From a checkpoint of a small masked image model: arch vit.
Rows from expert 4 of block 13, named by matrix and row number. Rows with one number belong to one neuron. Each number is 50 + 15 x the weight over its row's rms, rounded and kept within 0 to 99. All counts start at 0. After the name is the row's rms in percent of the matrix's.
# up: expert up (model.blocks.13.mlp.up, 8x48x192), inputs 96-191
# down: expert down (model.blocks.13.mlp.down, 8x192x48, transposed), outputs 96-191
up.1 105:44 51 74 55 99 62 59 49 20 30 39 11 48 97 55 55 13 39 32 49 49 29 54 47 36 40 69 51 43 67 26 23 68 57 37 39 41 43 54 25 30 48 67 60 42 53 54 57 49 57 61 53 43 55 66 56 57 40 63 21 37 46 51 41 56 45 53 40 38 40 48 55 68 52 41 33 77 49 60 37 51 80 51 44 47 41 52 44 22 63 37 36 57 54 30 27
down.1 105:36 45 59 87 69 29 61 64 24 61 86 60 36 48 55 32 50 36 79 06 29 57 65 34 74 42 35 33 59 59 61 69 64 42 32 33 33 61 66 48 43 60 60 64 67 71 37 64 49 40 48 59 60 39 58 58 55 65 61 28 66 40 46 82 32 39 00 44 58 32 49 47 51 33 59 58 44 45 30 58 49 65 40 59 48 63 76 44 49 39 53 68 59 59 68 46
up.2 102:41 73 26 04 94 61 65 36 69 65 60 23 74 78 42 59 64 32 55 41 61 48 42 55 37 40 57 42 59 62 53 48 66 49 73 42 41 39 54 50 29 47 43 53 43 68 66 00 47 42 52 31 74 51 43 54 63 39 49 55 46 63 46 62 39 49 31 42 52 52 37 24 53 46 57 64 53 93 64 14 55 72 67 31 40 36 37 58 49 43 49 35 53 66 61 52
down.2 099:59 81 86 49 58 70 54 54 41 51 57 58 34 75 51 36 31 24 15 69 74 30 38 81 39 35 69 53 35 56 40 46 80 54 45 55 47 36 38 51 53 46 52 56 40 61 46 36 87 68 60 33 57 63 60 36 58 72 61 49 38 29 54 16 68 37 50 46 37 35 56 45 34 28 53 52 59 67 53 67 71 51 51 54 44 53 27 59 62 48 84 29 27 59 50 45
up.3 101:46 63 58 46 56 68 49 50 78 38 57 21 50 46 29 61 64 59 79 57 26 40 33 70 46 39 45 46 65 33 66 75 60 69 34 80 21 56 32 59 68 61 45 40 59 36 61 49 47 74 56 54 55 61 54 48 56 38 49 52 46 21 58 68 40 43 47 48 47 51 34 40 45 68 42 67 34 40 64 40 82 35 50 54 49 63 70 58 31 38 24 56 49 34 56 20
down.3 115:55 47 55 20 67 44 68 84 35 45 50 54 71 54 69 62 31 65 43 45 75 53 60 48 33 58 67 53 52 44 59 47 18 35 63 44 40 74 54 48 74 32 53 55 69 49 37 54 38 21 50 40 64 44 41 48 59 45 54 41 64 76 69 35 58 68 57 52 56 28 38 40 56 50 78 55 29 46 58 59 33 48 49 38 47 64 29 45 47 28 48 58 18 56 51 87
up.4 121:76 60 41 27 81 68 68 44 61 60 52 37 62 37 39 43 47 45 42 19 58 38 26 47 43 44 81 51 30 72 41 55 65 54 50 34 61 60 66 56 41 29 42 45 46 49 43 20 61 54 49 32 60 56 53 23 65 44 51 58 54 51 47 30 52 50 61 40 38 57 46 44 58 51 63 64 46 53 76 20 51 44 62 43 69 49 63 71 55 66 58 37 29 67 60 41
down.4 129:58 72 67 44 59 85 66 45 60 53 66 79 28 57 48 82 39 23 20 53 75 49 37 56 43 50 78 54 33 68 20 50 77 59 19 62 47 53 62 41 53 45 61 48 58 55 51 33 44 53 49 15 74 61 47 19 56 31 59 54 26 36 62 37 58 45 53 56 46 40 44 54 39 15 47 70 81 79 49 55 46 71 47 42 47 55 73 48 56 62 69 23 20 63 61 62
up.5 098:48 61 80 44 49 71 52 37 41 58 65 16 42 65 61 11 54 28 31 53 40 58 43 64 27 22 69 45 80 94 50 54 79 76 34 48 54 23 57 53 25 58 60 59 41 71 70 47 41 64 42 44 49 52 58 35 79 51 13 75 40 34 45 41 57 47 67 63 59 45 51 48 65 53 32 54 48 37 28 51 41 63 58 24 16 43 29 55 44 46 46 61 48 44 51 49
down.5 106:64 61 51 59 54 29 24 53 39 38 47 49 44 10 64 42 50 57 49 40 44 41 49 43 75 70 42 45 40 55 55 55 50 31 81 37 62 44 53 45 59 46 18 46 66 63 55 54 51 45 75 77 42 51 76 58 58 40 55 56 45 73 81 64 52 49 21 39 51 57 62 44 47 70 40 57 63 84 14 61 47 53 28 46 71 59 46 45 36 45 40 73 50 55 51 26
up.6 084:45 56 54 45 47 91 50 38 45 52 40 40 44 67 53 56 16 41 48 73 32 09 53 57 54 47 81 47 67 56 59 49 37 55 47 54 70 43 47 55 45 54 46 65 76 39 51 46 48 59 57 52 45 45 31 57 22 26 61 41 21 34 54 65 38 48 69 62 37 45 56 46 33 47 21 48 39 69 67 48 08 25 31 40 45 48 99 53 59 46 68 49 38 52 46 77
down.6 093:58 54 47 32 38 65 40 53 59 74 60 46 33 50 28 63 40 48 44 45 65 75 36 24 56 83 42 55 52 51 64 61 57 43 73 43 47 41 49 37 56 62 65 62 51 44 28 47 44 52 39 20 63 66 42 41 62 64 51 60 59 45 40 25 51 43 69 56 57 52 39 48 41 42 19 63 59 53 52 50 42 64 40 17 58 69 80 55 47 46 54 38 43 61 47 31
up.7 099:39 58 59 10 71 92 71 40 46 54 49 41 42 79 36 75 16 48 22 47 44 39 13 66 43 45 61 28 60 47 57 52 39 61 52 53 51 61 47 46 55 56 44 65 59 46 53 23 45 52 46 59 69 39 37 43 34 20 33 53 44 34 48 55 34 14 75 45 54 33 37 58 53 34 38 66 48 33 82 38 42 60 40 26 50 63 82 51 55 53 85 48 25 34 57 37
down.7 108:39 53 62 31 44 72 42 38 72 59 61 70 48 38 36 76 41 26 46 45 72 49 36 52 54 55 71 64 48 60 35 42 78 55 52 64 49 36 58 65 52 63 55 52 57 45 36 25 71 61 76 18 52 71 26 37 58 47 52 67 33 36 57 40 69 43 63 53 43 55 38 74 20 46 41 39 58 52 39 50 47 67 45 49 30 55 44 43 68 65 87 27 38 78 65 47
up.8 068:38 52 73 32 82 87 67 50 56 52 54 25 29 49 45 78 59 44 27 24 43 46 30 49 48 27 70 42 61 64 52 53 39 55 58 51 42 50 36 33 60 76 51 64 50 60 38 24 65 60 51 41 70 56 42 34 40 29 28 50 46 35 61 49 60 30 54 43 55 27 41 48 71 47 56 72 47 52 59 51 38 91 36 16 27 61 43 63 48 53 84 35 22 52 60 30
down.8 063:43 73 65 36 60 67 32 59 40 57 51 59 47 85 54 68 47 41 43 66 68 51 37 52 45 48 84 47 43 54 44 44 66 50 33 54 48 52 56 65 31 53 55 76 25 63 44 26 45 58 53 39 51 68 61 70 44 62 62 47 25 29 39 59 42 30 48 54 41 73 38 47 44 64 18 51 70 72 79 41 67 70 54 53 45 67 32 38 66 57 63 25 42 57 44 29
up.9 095:62 60 52 23 57 78 63 34 59 48 47 29 45 61 49 44 32 27 43 61 32 10 44 66 52 59 77 52 49 51 72 51 45 67 34 39 75 49 74 34 49 44 57 63 82 49 47 42 65 53 53 38 63 46 25 39 43 28 61 56 36 35 43 54 39 46 61 47 34 48 36 52 50 46 32 69 45 67 77 46 26 32 42 32 33 48 99 49 51 54 54 50 33 64 57 60
down.9 103:51 63 35 11 59 99 54 45 63 64 55 42 19 40 34 91 40 43 41 42 71 52 38 37 48 46 44 60 63 66 55 72 61 50 44 60 48 34 30 36 69 69 64 57 57 41 35 43 39 71 50 09 59 64 49 49 71 36 45 55 33 36 69 39 71 26 74 49 60 52 34 61 24 37 25 75 61 54 49 44 55 69 42 25 54 55 77 53 38 54 54 37 15 64 65 49
up.10 112:97 64 75 58 46 32 46 33 55 49 38 53 31 47 59 72 68 53 42 79 36 44 49 56 44 55 64 49 42 81 63 50 52 41 51 41 37 56 73 60 43 63 52 60 61 45 42 69 18 49 45 57 52 70 48 39 29 61 39 54 46 35 35 59 66 52 36 28 53 67 49 61 64 44 23 64 51 60 35 60 19 57 37 45 39 73 27 52 47 43 68 33 57 55 48 72
down.10 128:54 62 54 52 20 45 62 46 42 41 48 32 59 57 25 41 53 58 48 39 50 74 58 60 67 58 70 45 48 24 51 45 46 62 34 73 63 99 41 63 64 54 64 53 43 52 35 43 73 39 00 71 70 53 63 56 50 47 52 28 43 48 29 41 83 48 41 42 31 54 50 55 72 51 77 81 54 33 53 56 35 31 35 56 45 46 64 52 71 67 68 59 47 35 46 37
up.11 126:59 71 54 65 58 50 75 75 57 60 46 33 30 57 22 31 51 32 67 44 68 44 63 62 50 43 49 35 64 46 57 70 55 32 58 65 50 44 21 47 54 54 34 74 65 52 50 73 39 53 44 34 68 74 65 60 60 14 65 40 30 46 60 35 56 61 64 64 35 46 35 52 50 54 42 44 42 46 50 30 56 43 35 54 16 21 14 48 69 67 34 39 34 38 55 59
down.11 098:55 52 42 68 40 25 46 31 31 71 47 29 40 39 38 19 70 37 57 51 37 44 61 61 63 21 27 46 35 40 65 48 64 65 78 37 55 67 64 68 57 39 56 51 44 91 56 58 55 35 43 90 36 54 55 57 61 44 34 67 48 58 35 62 39 60 33 39 42 55 35 48 83 64 70 42 52 82 17 50 50 34 50 73 51 31 32 47 43 32 23 85 58 21 38 52
up.12 099:59 49 32 38 63 62 30 58 48 56 48 63 61 40 48 58 40 62 43 26 39 36 40 52 64 29 43 42 56 47 68 56 57 59 33 46 20 48 55 35 63 26 63 43 85 62 69 31 93 55 59 42 44 72 58 37 44 37 37 64 47 40 47 43 65 67 71 31 36 40 62 23 46 85 53 72 66 43 61 48 58 68 57 55 68 44 44 57 59 49 44 59 38 46 54 52
down.12 104:54 43 57 56 49 53 48 51 27 49 26 65 34 34 60 76 65 52 57 58 19 29 53 57 34 28 56 41 47 42 51 59 44 50 69 38 54 53 67 51 52 28 54 39 41 45 69 61 61 40 84 50 62 44 33 80 58 51 24 73 46 66 46 50 61 58 49 51 69 52 39 71 30 73 23 31 34 86 54 35 62 19 56 37 40 17 43 58 42 18 41 71 56 32 45 61
up.13 130:62 60 56 38 62 73 66 52 71 45 36 30 44 64 38 41 23 35 58 50 47 16 41 47 28 17 46 26 66 44 55 44 59 61 63 67 63 42 38 52 63 43 42 76 63 53 62 38 45 76 51 41 50 59 57 52 33 26 59 36 50 46 47 55 74 23 76 43 41 41 53 61 70 58 43 41 51 34 18 36 54 52 50 51 43 32 29 49 63 47 55 53 56 44 29 28
down.13 123:34 23 45 36 33 15 73 43 59 30 63 37 62 41 79 28 63 68 63 56 47 64 50 67 41 32 36 49 50 51 49 41 69 44 62 30 47 44 77 44 71 48 40 38 57 54 61 81 47 34 71 70 63 61 62 48 63 56 54 49 55 50 41 84 21 51 41 32 60 49 29 53 67 74 73 24 44 74 24 62 66 34 48 52 54 49 42 65 42 46 28 71 48 26 31 51
up.14 092:53 56 59 69 54 42 47 71 46 35 59 43 61 56 27 50 47 54 67 56 23 69 33 57 45 37 46 39 65 80 62 71 73 71 35 52 60 20 43 50 41 60 56 76 46 53 48 32 70 63 47 44 46 42 56 54 54 71 08 68 64 33 43 44 53 58 59 56 37 44 54 53 55 23 49 52 67 01 32 40 38 43 67 55 70 37 65 59 54 32 43 74 54 30 47 80
down.14 093:67 27 44 35 59 33 68 46 57 36 47 69 69 28 70 43 44 69 56 41 35 35 62 58 57 48 66 51 57 58 34 54 48 43 62 42 36 42 60 16 39 51 36 42 52 15 52 52 70 45 92 61 49 64 58 38 52 36 68 51 62 81 71 57 36 49 31 12 51 66 48 63 40 72 53 21 39 68 42 37 55 48 48 46 41 66 43 51 47 41 51 54 45 61 48 33
up.15 096:11 26 20 48 38 47 49 33 35 52 56 47 53 57 57 60 54 48 45 63 56 84 68 71 52 59 42 62 49 55 40 43 45 50 25 33 44 49 56 43 42 62 57 37 44 51 45 48 64 30 38 44 52 28 30 41 61 55 40 56 47 47 46 46 44 58 63 58 34 59 47 41 31 46 40 33 39 40 99 44 46 54 56 37 46 53 66 52 40 45 44 42 44 73 56 67
down.15 128:91 85 35 64 62 30 22 59 43 69 40 44 45 26 52 50 63 65 54 16 31 67 74 28 54 43 54 50 37 39 65 49 33 42 70 51 40 60 20 58 60 48 43 65 54 54 44 49 57 67 51 60 29 24 63 59 40 62 34 53 68 67 64 60 53 32 30 39 66 48 39 33 39 34 84 64 45 45 71 34 41 46 37 07 65 53 66 55 58 31 40 46 53 65 52 22
up.16 105:77 53 61 61 50 52 64 56 43 53 52 72 28 41 35 52 69 40 66 34 47 67 66 68 24 53 75 60 47 44 60 51 67 63 58 72 34 44 43 50 52 64 54 47 30 57 30 39 36 74 48 46 60 65 59 63 64 62 55 77 71 60 40 39 37 75 29 60 46 48 19 83 76 16 20 68 42 49 61 48 42 38 67 62 33 86 37 67 34 56 44 77 48 30 72 33
down.16 110:45 63 44 40 34 53 38 63 50 36 76 58 35 48 58 24 54 49 31 52 66 89 55 34 40 47 42 38 47 53 40 45 46 22 41 46 46 47 55 51 54 45 65 67 51 67 28 51 32 26 40 46 65 32 41 05 37 62 70 20 67 20 50 37 54 49 56 39 48 60 49 43 57 21 56 57 30 37 53 67 46 59 44 46 53 86 35 29 86 77 67 41 26 49 24 64
up.17 057:44 61 61 32 61 69 77 53 54 57 38 57 43 31 45 52 39 27 46 26 36 28 20 63 31 48 64 59 51 66 38 42 53 65 66 45 35 56 32 69 48 55 55 58 58 50 39 31 45 57 38 34 49 61 53 38 70 48 47 55 41 69 48 28 51 63 57 55 40 53 45 44 63 40 53 70 68 50 24 40 54 65 55 30 41 73 27 69 66 49 69 48 30 73 63 44
down.17 061:53 75 49 39 53 65 64 61 66 63 47 54 59 46 53 95 41 54 32 45 63 45 64 57 40 59 63 62 56 59 15 47 48 63 41 76 33 62 42 49 50 63 40 75 27 36 65 42 21 63 25 40 49 22 35 54 50 63 62 34 47 50 28 43 56 47 49 61 37 38 57 54 43 37 26 62 77 56 99 31 39 72 36 49 63 46 27 45 91 44 62 34 54 42 41 60
up.18 085:39 59 44 46 49 80 61 58 51 67 50 25 33 69 45 49 32 51 22 35 53 39 29 61 48 24 42 55 60 58 42 48 82 46 46 57 00 46 50 54 46 45 52 50 69 46 75 22 61 70 47 37 69 72 73 42 64 27 24 54 47 11 65 31 47 44 63 56 49 43 45 13 47 51 48 56 60 65 84 26 63 61 50 35 78 56 83 57 54 64 66 40 34 10 64 56
down.18 072:48 79 65 33 60 62 53 40 58 58 56 75 69 62 72 61 34 24 53 55 15 66 66 43 49 65 42 55 51 44 37 48 47 50 53 42 56 55 49 46 37 52 56 68 54 67 59 25 53 27 39 44 52 49 17 49 50 49 53 50 36 55 37 63 43 61 28 32 56 60 51 53 23 49 77 61 40 47 45 50 42 55 15 74 14 57 53 32 31 38 41 49 61 74 41 57
up.19 099:36 42 71 51 60 59 72 45 17 34 51 00 55 76 33 51 47 22 41 35 55 58 66 37 37 46 55 52 55 52 47 43 72 57 21 65 09 28 53 41 44 77 41 56 51 42 67 69 74 68 53 34 49 33 53 35 55 48 34 36 67 50 66 42 73 57 61 65 59 40 54 58 48 44 52 48 52 33 78 20 33 54 66 19 96 59 81 55 53 60 53 48 62 38 40 37
down.19 092:41 50 48 48 39 38 30 55 70 44 69 50 54 53 91 63 59 48 52 67 18 64 59 38 49 54 29 32 44 42 68 51 61 50 71 33 34 41 73 33 57 91 53 80 37 72 37 59 52 59 61 57 55 60 53 39 67 57 40 52 52 29 40 54 15 47 20 32 37 59 43 56 48 39 57 15 43 30 71 50 43 71 46 33 39 58 80 47 40 59 51 65 66 57 44 52
up.20 129:46 69 41 36 67 45 48 41 53 69 62 31 48 68 53 49 64 37 64 49 31 70 57 68 47 53 59 50 63 51 63 42 84 50 59 40 48 43 56 25 41 54 56 43 22 72 69 20 42 44 62 35 75 57 68 55 67 51 45 59 65 55 37 65 40 63 07 40 52 49 37 18 46 46 47 71 52 77 52 24 41 65 84 37 34 48 16 60 40 49 37 39 58 50 66 51
down.20 110:49 44 53 52 66 68 29 57 50 48 67 68 39 46 51 66 69 35 51 55 50 69 16 70 49 25 60 56 70 43 46 44 46 47 28 61 43 39 42 64 61 54 62 74 57 64 43 58 65 62 56 23 60 78 49 26 43 52 54 62 39 36 64 42 65 48 69 43 68 19 84 46 30 36 45 54 46 57 58 63 66 41 56 64 54 62 57 70 59 61 81 59 21 79 44 38
up.21 110:37 74 62 24 67 78 62 55 62 46 36 41 31 59 39 81 11 49 23 43 41 42 29 48 26 30 73 64 67 54 83 48 49 50 40 68 00 45 46 41 59 57 45 61 60 60 60 22 61 68 50 56 74 53 62 52 43 39 35 49 44 47 60 32 38 43 64 44 53 27 32 59 46 38 39 64 49 52 74 28 29 67 38 18 52 71 50 52 49 64 61 44 22 42 59 33
down.21 101:27 42 64 48 52 71 37 26 68 44 67 66 34 90 64 61 54 50 40 53 78 66 55 49 39 50 54 60 52 65 43 41 69 57 49 49 61 55 73 69 62 67 52 53 47 40 60 47 60 60 54 36 50 84 50 25 51 66 64 39 39 24 53 44 44 37 48 51 25 59 35 63 31 42 39 22 61 69 05 68 40 41 69 65 29 50 33 71 50 47 76 42 40 70 50 66
up.22 111:70 72 63 63 54 31 43 55 36 60 57 31 72 27 45 75 32 48 54 49 30 29 39 39 50 43 57 56 42 66 75 40 29 61 45 34 10 69 41 56 35 44 66 52 70 68 63 36 62 56 49 55 43 36 47 56 65 33 25 80 65 43 37 41 54 54 59 42 34 39 63 42 51 46 61 62 66 58 49 55 18 64 42 52 55 60 75 59 46 51 33 60 64 27 36 62
down.22 106:28 24 44 58 39 53 30 33 63 46 54 45 40 43 37 42 72 38 56 44 24 68 27 66 83 51 59 55 62 31 57 53 66 48 50 37 55 49 62 78 45 68 54 68 52 71 61 72 40 52 58 35 77 70 55 77 52 56 41 61 16 46 57 49 56 32 56 39 75 59 55 45 46 71 27 39 35 64 58 31 71 30 74 41 60 59 64 68 43 73 59 66 42 60 69 36
up.23 095:58 69 69 56 75 76 49 56 25 62 58 11 46 94 48 38 31 00 25 50 61 33 69 70 34 42 69 35 69 71 37 55 52 58 39 41 44 17 44 19 29 65 67 39 45 33 56 55 44 36 50 31 40 47 58 39 64 34 29 52 31 44 73 39 64 48 62 57 33 53 55 54 49 45 41 44 29 26 65 23 36 58 68 33 34 32 63 54 45 65 38 45 50 61 48 42
down.23 084:51 71 41 32 46 42 01 38 58 51 55 56 48 41 65 45 74 72 38 47 38 61 70 52 64 59 13 39 28 34 73 36 65 50 44 26 44 58 40 58 61 56 33 56 49 79 72 24 44 75 64 73 47 66 47 76 46 61 40 39 71 17 56 63 37 37 27 37 50 47 51 54 21 55 67 57 60 66 50 50 52 83 29 23 58 40 49 44 49 16 34 78 60 79 69 71
up.24 045:70 49 43 23 71 64 73 47 67 71 49 73 47 50 46 78 37 21 38 37 67 32 28 56 15 51 73 60 57 67 26 52 53 61 64 55 36 28 21 26 31 41 60 51 57 51 40 41 74 36 45 19 45 49 67 68 68 32 47 41 37 54 62 30 68 39 52 47 49 49 54 50 55 60 50 49 60 55 22 23 71 49 57 27 55 58 66 57 52 58 50 57 42 64 53 38
down.24 042:47 55 55 39 48 44 50 54 53 59 72 76 58 37 54 46 58 55 43 55 61 61 85 39 61 53 56 53 33 42 37 40 37 66 62 67 29 64 47 52 60 57 34 46 09 59 64 49 22 73 32 36 23 33 66 48 30 49 28 54 53 79 37 38 54 52 35 58 50 75 60 30 66 39 30 67 71 41 99 18 44 41 42 25 69 39 66 46 65 14 44 66 59 41 42 50
up.25 096:38 60 33 47 78 55 56 67 27 37 52 20 58 65 31 73 44 21 51 53 52 59 50 49 43 29 68 64 62 50 48 55 52 62 49 51 51 30 47 33 44 71 57 53 31 34 30 40 53 53 59 53 36 39 46 45 32 49 61 38 64 36 43 57 56 42 41 46 28 51 66 33 83 10 47 41 39 46 47 36 39 57 68 55 68 22 84 48 51 59 26 61 52 38 37 34
down.25 107:47 43 38 46 29 08 59 57 86 30 54 57 62 42 87 63 37 72 51 49 67 65 62 38 41 53 46 59 45 35 62 52 52 35 66 47 53 58 56 60 63 68 33 58 46 26 48 46 49 62 55 45 49 58 41 25 46 77 50 51 71 35 53 47 37 43 34 36 64 53 27 55 38 69 54 25 34 52 52 47 74 33 51 64 49 40 34 72 53 43 28 52 48 41 62 70
up.26 079:54 41 55 38 56 78 55 34 32 41 53 50 33 69 57 70 39 37 56 43 34 18 19 64 50 37 69 21 52 35 45 50 57 62 51 50 82 48 52 65 63 51 57 79 61 45 75 63 38 64 42 47 56 49 34 42 67 17 26 36 16 28 37 50 47 45 84 54 47 54 36 46 75 53 34 48 55 36 84 40 61 53 49 51 43 71 99 51 54 60 58 50 43 31 48 61
down.26 083:47 66 51 32 59 61 27 46 64 62 72 55 45 46 56 93 60 37 49 44 90 56 63 25 63 69 47 51 63 45 31 47 59 47 54 52 48 23 48 64 69 64 56 37 69 35 43 19 54 72 71 34 55 53 22 38 63 43 54 63 35 34 84 44 60 33 66 63 52 57 30 54 16 51 37 48 41 44 52 42 61 62 51 47 38 60 38 44 50 48 81 30 22 70 75 61
up.27 094:64 47 37 26 59 85 55 26 73 62 58 61 72 63 40 37 48 25 50 48 45 36 36 59 37 41 66 52 49 61 38 62 70 76 48 48 32 32 66 50 45 46 68 54 58 56 67 22 54 49 56 27 38 40 43 53 52 54 56 45 53 68 47 61 41 71 47 41 30 69 49 43 54 40 46 58 56 62 65 23 39 56 78 34 76 70 79 50 50 47 53 48 54 71 56 71
down.27 107:67 64 58 25 55 91 62 53 52 47 53 43 37 64 25 66 50 37 32 75 63 41 24 47 34 33 57 80 55 59 39 48 68 59 49 64 48 39 43 49 51 44 42 36 45 34 47 18 84 67 57 43 41 48 51 33 67 53 50 37 31 37 68 34 66 39 51 56 30 54 43 54 34 37 32 49 37 52 36 30 78 46 48 45 32 56 26 49 16 52 67 33 16 70 43 39
up.28 099:69 53 57 66 25 24 35 55 47 14 26 26 35 44 62 71 47 58 41 56 58 70 59 21 58 69 38 67 54 26 80 42 52 28 30 47 22 57 50 39 44 64 34 59 54 39 59 55 40 39 61 57 56 34 13 59 37 40 34 43 66 19 39 53 55 63 55 41 49 50 78 54 62 46 32 48 34 20 32 70 53 63 66 40 65 75 85 43 50 53 38 43 60 48 34 66
down.28 109:47 39 40 49 71 49 62 46 56 64 59 46 39 59 32 44 64 39 47 53 38 51 41 44 63 20 87 53 32 54 30 40 56 53 43 74 43 52 26 80 57 73 45 39 54 47 51 39 67 45 41 58 60 53 49 43 77 46 65 50 28 65 46 50 39 55 52 62 39 22 41 34 54 61 88 63 78 61 66 38 19 38 51 50 53 46 32 67 69 31 52 55 33 43 73 44
up.29 094:13 30 49 51 99 62 26 78 51 67 44 57 46 48 51 47 46 38 43 32 52 44 44 48 55 17 54 39 49 53 36 46 67 59 70 47 27 38 56 53 50 70 62 63 27 42 46 52 75 48 63 45 39 95 37 54 68 51 61 38 10 55 66 53 35 35 40 49 45 28 48 40 28 67 55 65 57 71 52 45 60 45 49 46 52 19 45 56 43 29 45 52 51 81 56 37
down.29 104:46 73 49 70 70 39 24 71 42 75 50 42 17 46 47 58 52 56 46 24 26 24 64 72 65 41 53 49 51 23 51 38 37 32 45 39 41 38 51 52 37 56 48 73 55 45 42 67 82 64 60 54 73 59 67 68 65 47 24 79 22 65 54 52 51 34 59 60 68 21 50 11 44 55 73 69 28 59 59 50 51 16 51 47 54 47 57 55 50 43 52 63 42 77 40 40
up.30 105:46 47 44 29 48 74 41 56 33 53 56 51 41 65 58 73 15 48 56 73 49 04 54 63 56 54 85 52 58 47 44 42 54 71 57 61 55 21 34 45 33 78 58 76 66 66 59 38 30 63 44 55 47 52 31 67 52 40 56 48 41 26 31 54 51 37 55 54 47 63 48 21 29 57 29 52 39 66 40 48 18 49 51 35 54 41 99 48 49 41 43 58 62 40 38 42
down.30 117:55 47 30 30 38 60 60 70 48 34 47 33 68 66 28 63 47 54 60 55 77 63 53 17 37 77 61 50 60 39 46 50 58 43 59 49 54 43 27 60 62 65 48 75 26 22 27 43 35 54 51 24 72 69 28 37 58 77 66 50 58 44 54 13 63 39 66 43 46 45 40 51 29 33 24 49 46 38 52 24 56 48 51 35 57 52 54 65 71 20 48 40 41 53 51 51
up.31 102:42 39 62 69 57 45 65 52 35 51 41 71 29 33 32 53 10 49 62 47 40 10 33 35 33 61 57 42 30 63 57 31 20 50 58 33 41 75 65 43 44 42 61 55 41 60 42 16 56 59 60 60 49 47 75 48 55 48 51 56 44 61 42 56 39 68 60 57 43 36 55 36 63 47 55 44 46 78 52 62 55 45 48 61 20 43 39 45 66 37 45 49 40 43 45 77
down.31 121:52 61 37 46 50 49 54 24 87 53 63 40 34 66 41 46 48 66 59 50 50 62 47 40 77 50 58 62 52 48 54 65 55 55 11 67 58 15 41 48 65 72 30 29 58 57 64 61 65 55 26 57 42 38 46 62 35 45 51 62 50 51 69 58 52 79 51 64 51 52 34 51 46 62 84 44 57 31 41 53 25 22 85 52 57 56 65 55 23 60 43 46 54 44 68 40
up.32 072:35 72 44 35 63 81 75 41 59 34 47 22 45 50 55 80 28 36 33 38 47 54 39 50 40 17 72 60 67 65 56 50 50 43 63 60 29 52 32 52 60 75 46 60 69 41 50 39 65 76 44 37 71 70 55 51 46 31 17 43 49 44 69 41 63 35 55 39 45 37 40 51 62 34 47 61 40 35 69 24 50 85 51 05 32 79 53 53 53 44 72 26 33 44 64 49
down.32 073:39 79 59 51 68 95 11 51 64 39 51 60 37 90 40 55 45 50 36 41 71 29 48 42 39 62 87 45 23 47 52 41 51 46 25 40 65 32 66 51 46 56 71 71 49 56 48 53 51 52 65 33 39 62 60 40 47 61 72 51 23 38 51 49 60 56 39 57 46 51 39 70 20 55 41 43 45 61 46 58 46 50 42 29 34 56 35 46 55 58 70 36 56 66 52 35
up.33 082:53 52 51 79 43 66 23 55 22 56 47 70 41 52 55 50 57 49 39 64 38 60 60 56 69 24 70 42 71 41 76 42 54 44 45 52 11 58 38 91 65 61 56 55 58 55 41 88 75 72 35 45 62 93 55 30 37 54 51 40 31 43 72 25 50 41 68 48 45 44 54 58 36 49 44 44 49 77 57 48 48 57 49 41 63 62 46 54 45 78 60 49 36 83 60 52
down.33 082:41 64 56 34 65 44 31 69 29 63 39 58 52 51 54 53 38 64 32 40 39 25 76 49 50 61 52 50 60 29 40 36 49 32 56 58 50 50 59 52 33 35 54 70 44 80 43 42 62 65 65 71 71 37 40 55 68 47 58 56 36 74 26 33 48 49 60 49 75 25 33 35 46 55 69 68 43 62 66 37 08 13 54 35 44 18 35 72 41 29 46 46 43 50 47 66
up.34 088:28 53 30 48 55 84 33 25 66 41 58 21 35 82 69 35 32 68 45 62 60 54 41 55 52 48 35 46 66 65 35 42 61 61 41 37 68 55 57 40 60 58 71 52 51 39 53 25 63 60 57 55 28 56 29 52 57 58 60 47 17 35 68 44 53 35 73 48 69 66 69 71 37 67 46 29 74 40 29 63 49 74 30 52 07 46 44 35 29 55 45 50 50 42 40 50
down.34 106:65 41 60 45 57 41 63 52 37 48 37 45 68 40 52 34 52 52 48 29 50 31 53 44 52 49 77 69 63 54 72 66 43 41 49 58 62 67 31 58 59 37 25 40 85 57 68 52 59 44 68 60 55 42 55 56 61 38 40 66 67 88 72 76 68 56 29 50 42 36 51 45 58 55 80 52 50 66 29 55 49 54 32 44 48 43 41 86 47 34 56 46 04 50 63 41
up.35 109:48 58 57 55 88 56 60 52 54 50 33 43 27 50 51 83 36 50 60 49 39 42 55 37 26 42 41 53 62 40 70 50 32 42 61 48 56 71 25 42 42 43 55 46 59 57 35 45 55 38 46 43 61 42 59 40 26 33 54 43 71 40 54 46 59 41 55 51 42 45 60 52 86 41 59 49 51 39 64 33 35 54 46 48 25 32 13 46 38 61 48 46 43 67 44 51
down.35 099:29 52 44 37 35 23 43 46 75 33 75 45 62 35 67 29 47 63 45 47 55 65 46 48 52 34 43 58 63 53 54 46 74 57 57 63 62 34 58 50 68 64 44 54 39 31 48 74 28 63 55 51 44 42 45 63 81 55 58 54 51 55 33 76 41 42 34 54 64 75 08 45 65 61 48 25 35 58 39 47 72 49 55 44 55 30 46 50 42 46 32 67 67 23 42 25
up.36 091:55 74 55 35 68 56 83 79 38 60 34 62 29 44 48 68 36 38 81 41 52 49 42 50 30 41 75 59 66 46 66 60 46 40 52 69 55 48 18 48 35 53 38 73 67 49 51 54 49 55 38 23 88 66 57 37 47 33 51 48 36 50 65 27 60 52 65 57 30 43 39 42 49 25 37 52 40 28 50 21 59 51 47 47 37 45 31 64 52 63 57 43 25 68 72 60
down.36 056:62 46 30 62 12 38 35 43 36 52 47 34 55 16 54 48 48 73 64 63 33 60 77 19 67 61 39 43 51 33 72 56 64 52 84 38 66 52 43 49 55 41 46 52 44 53 52 34 36 41 54 81 47 39 43 77 54 66 33 64 62 68 14 88 52 65 39 68 43 62 55 35 75 75 39 39 53 65 39 45 43 36 47 64 51 61 72 36 36 37 34 70 69 10 38 59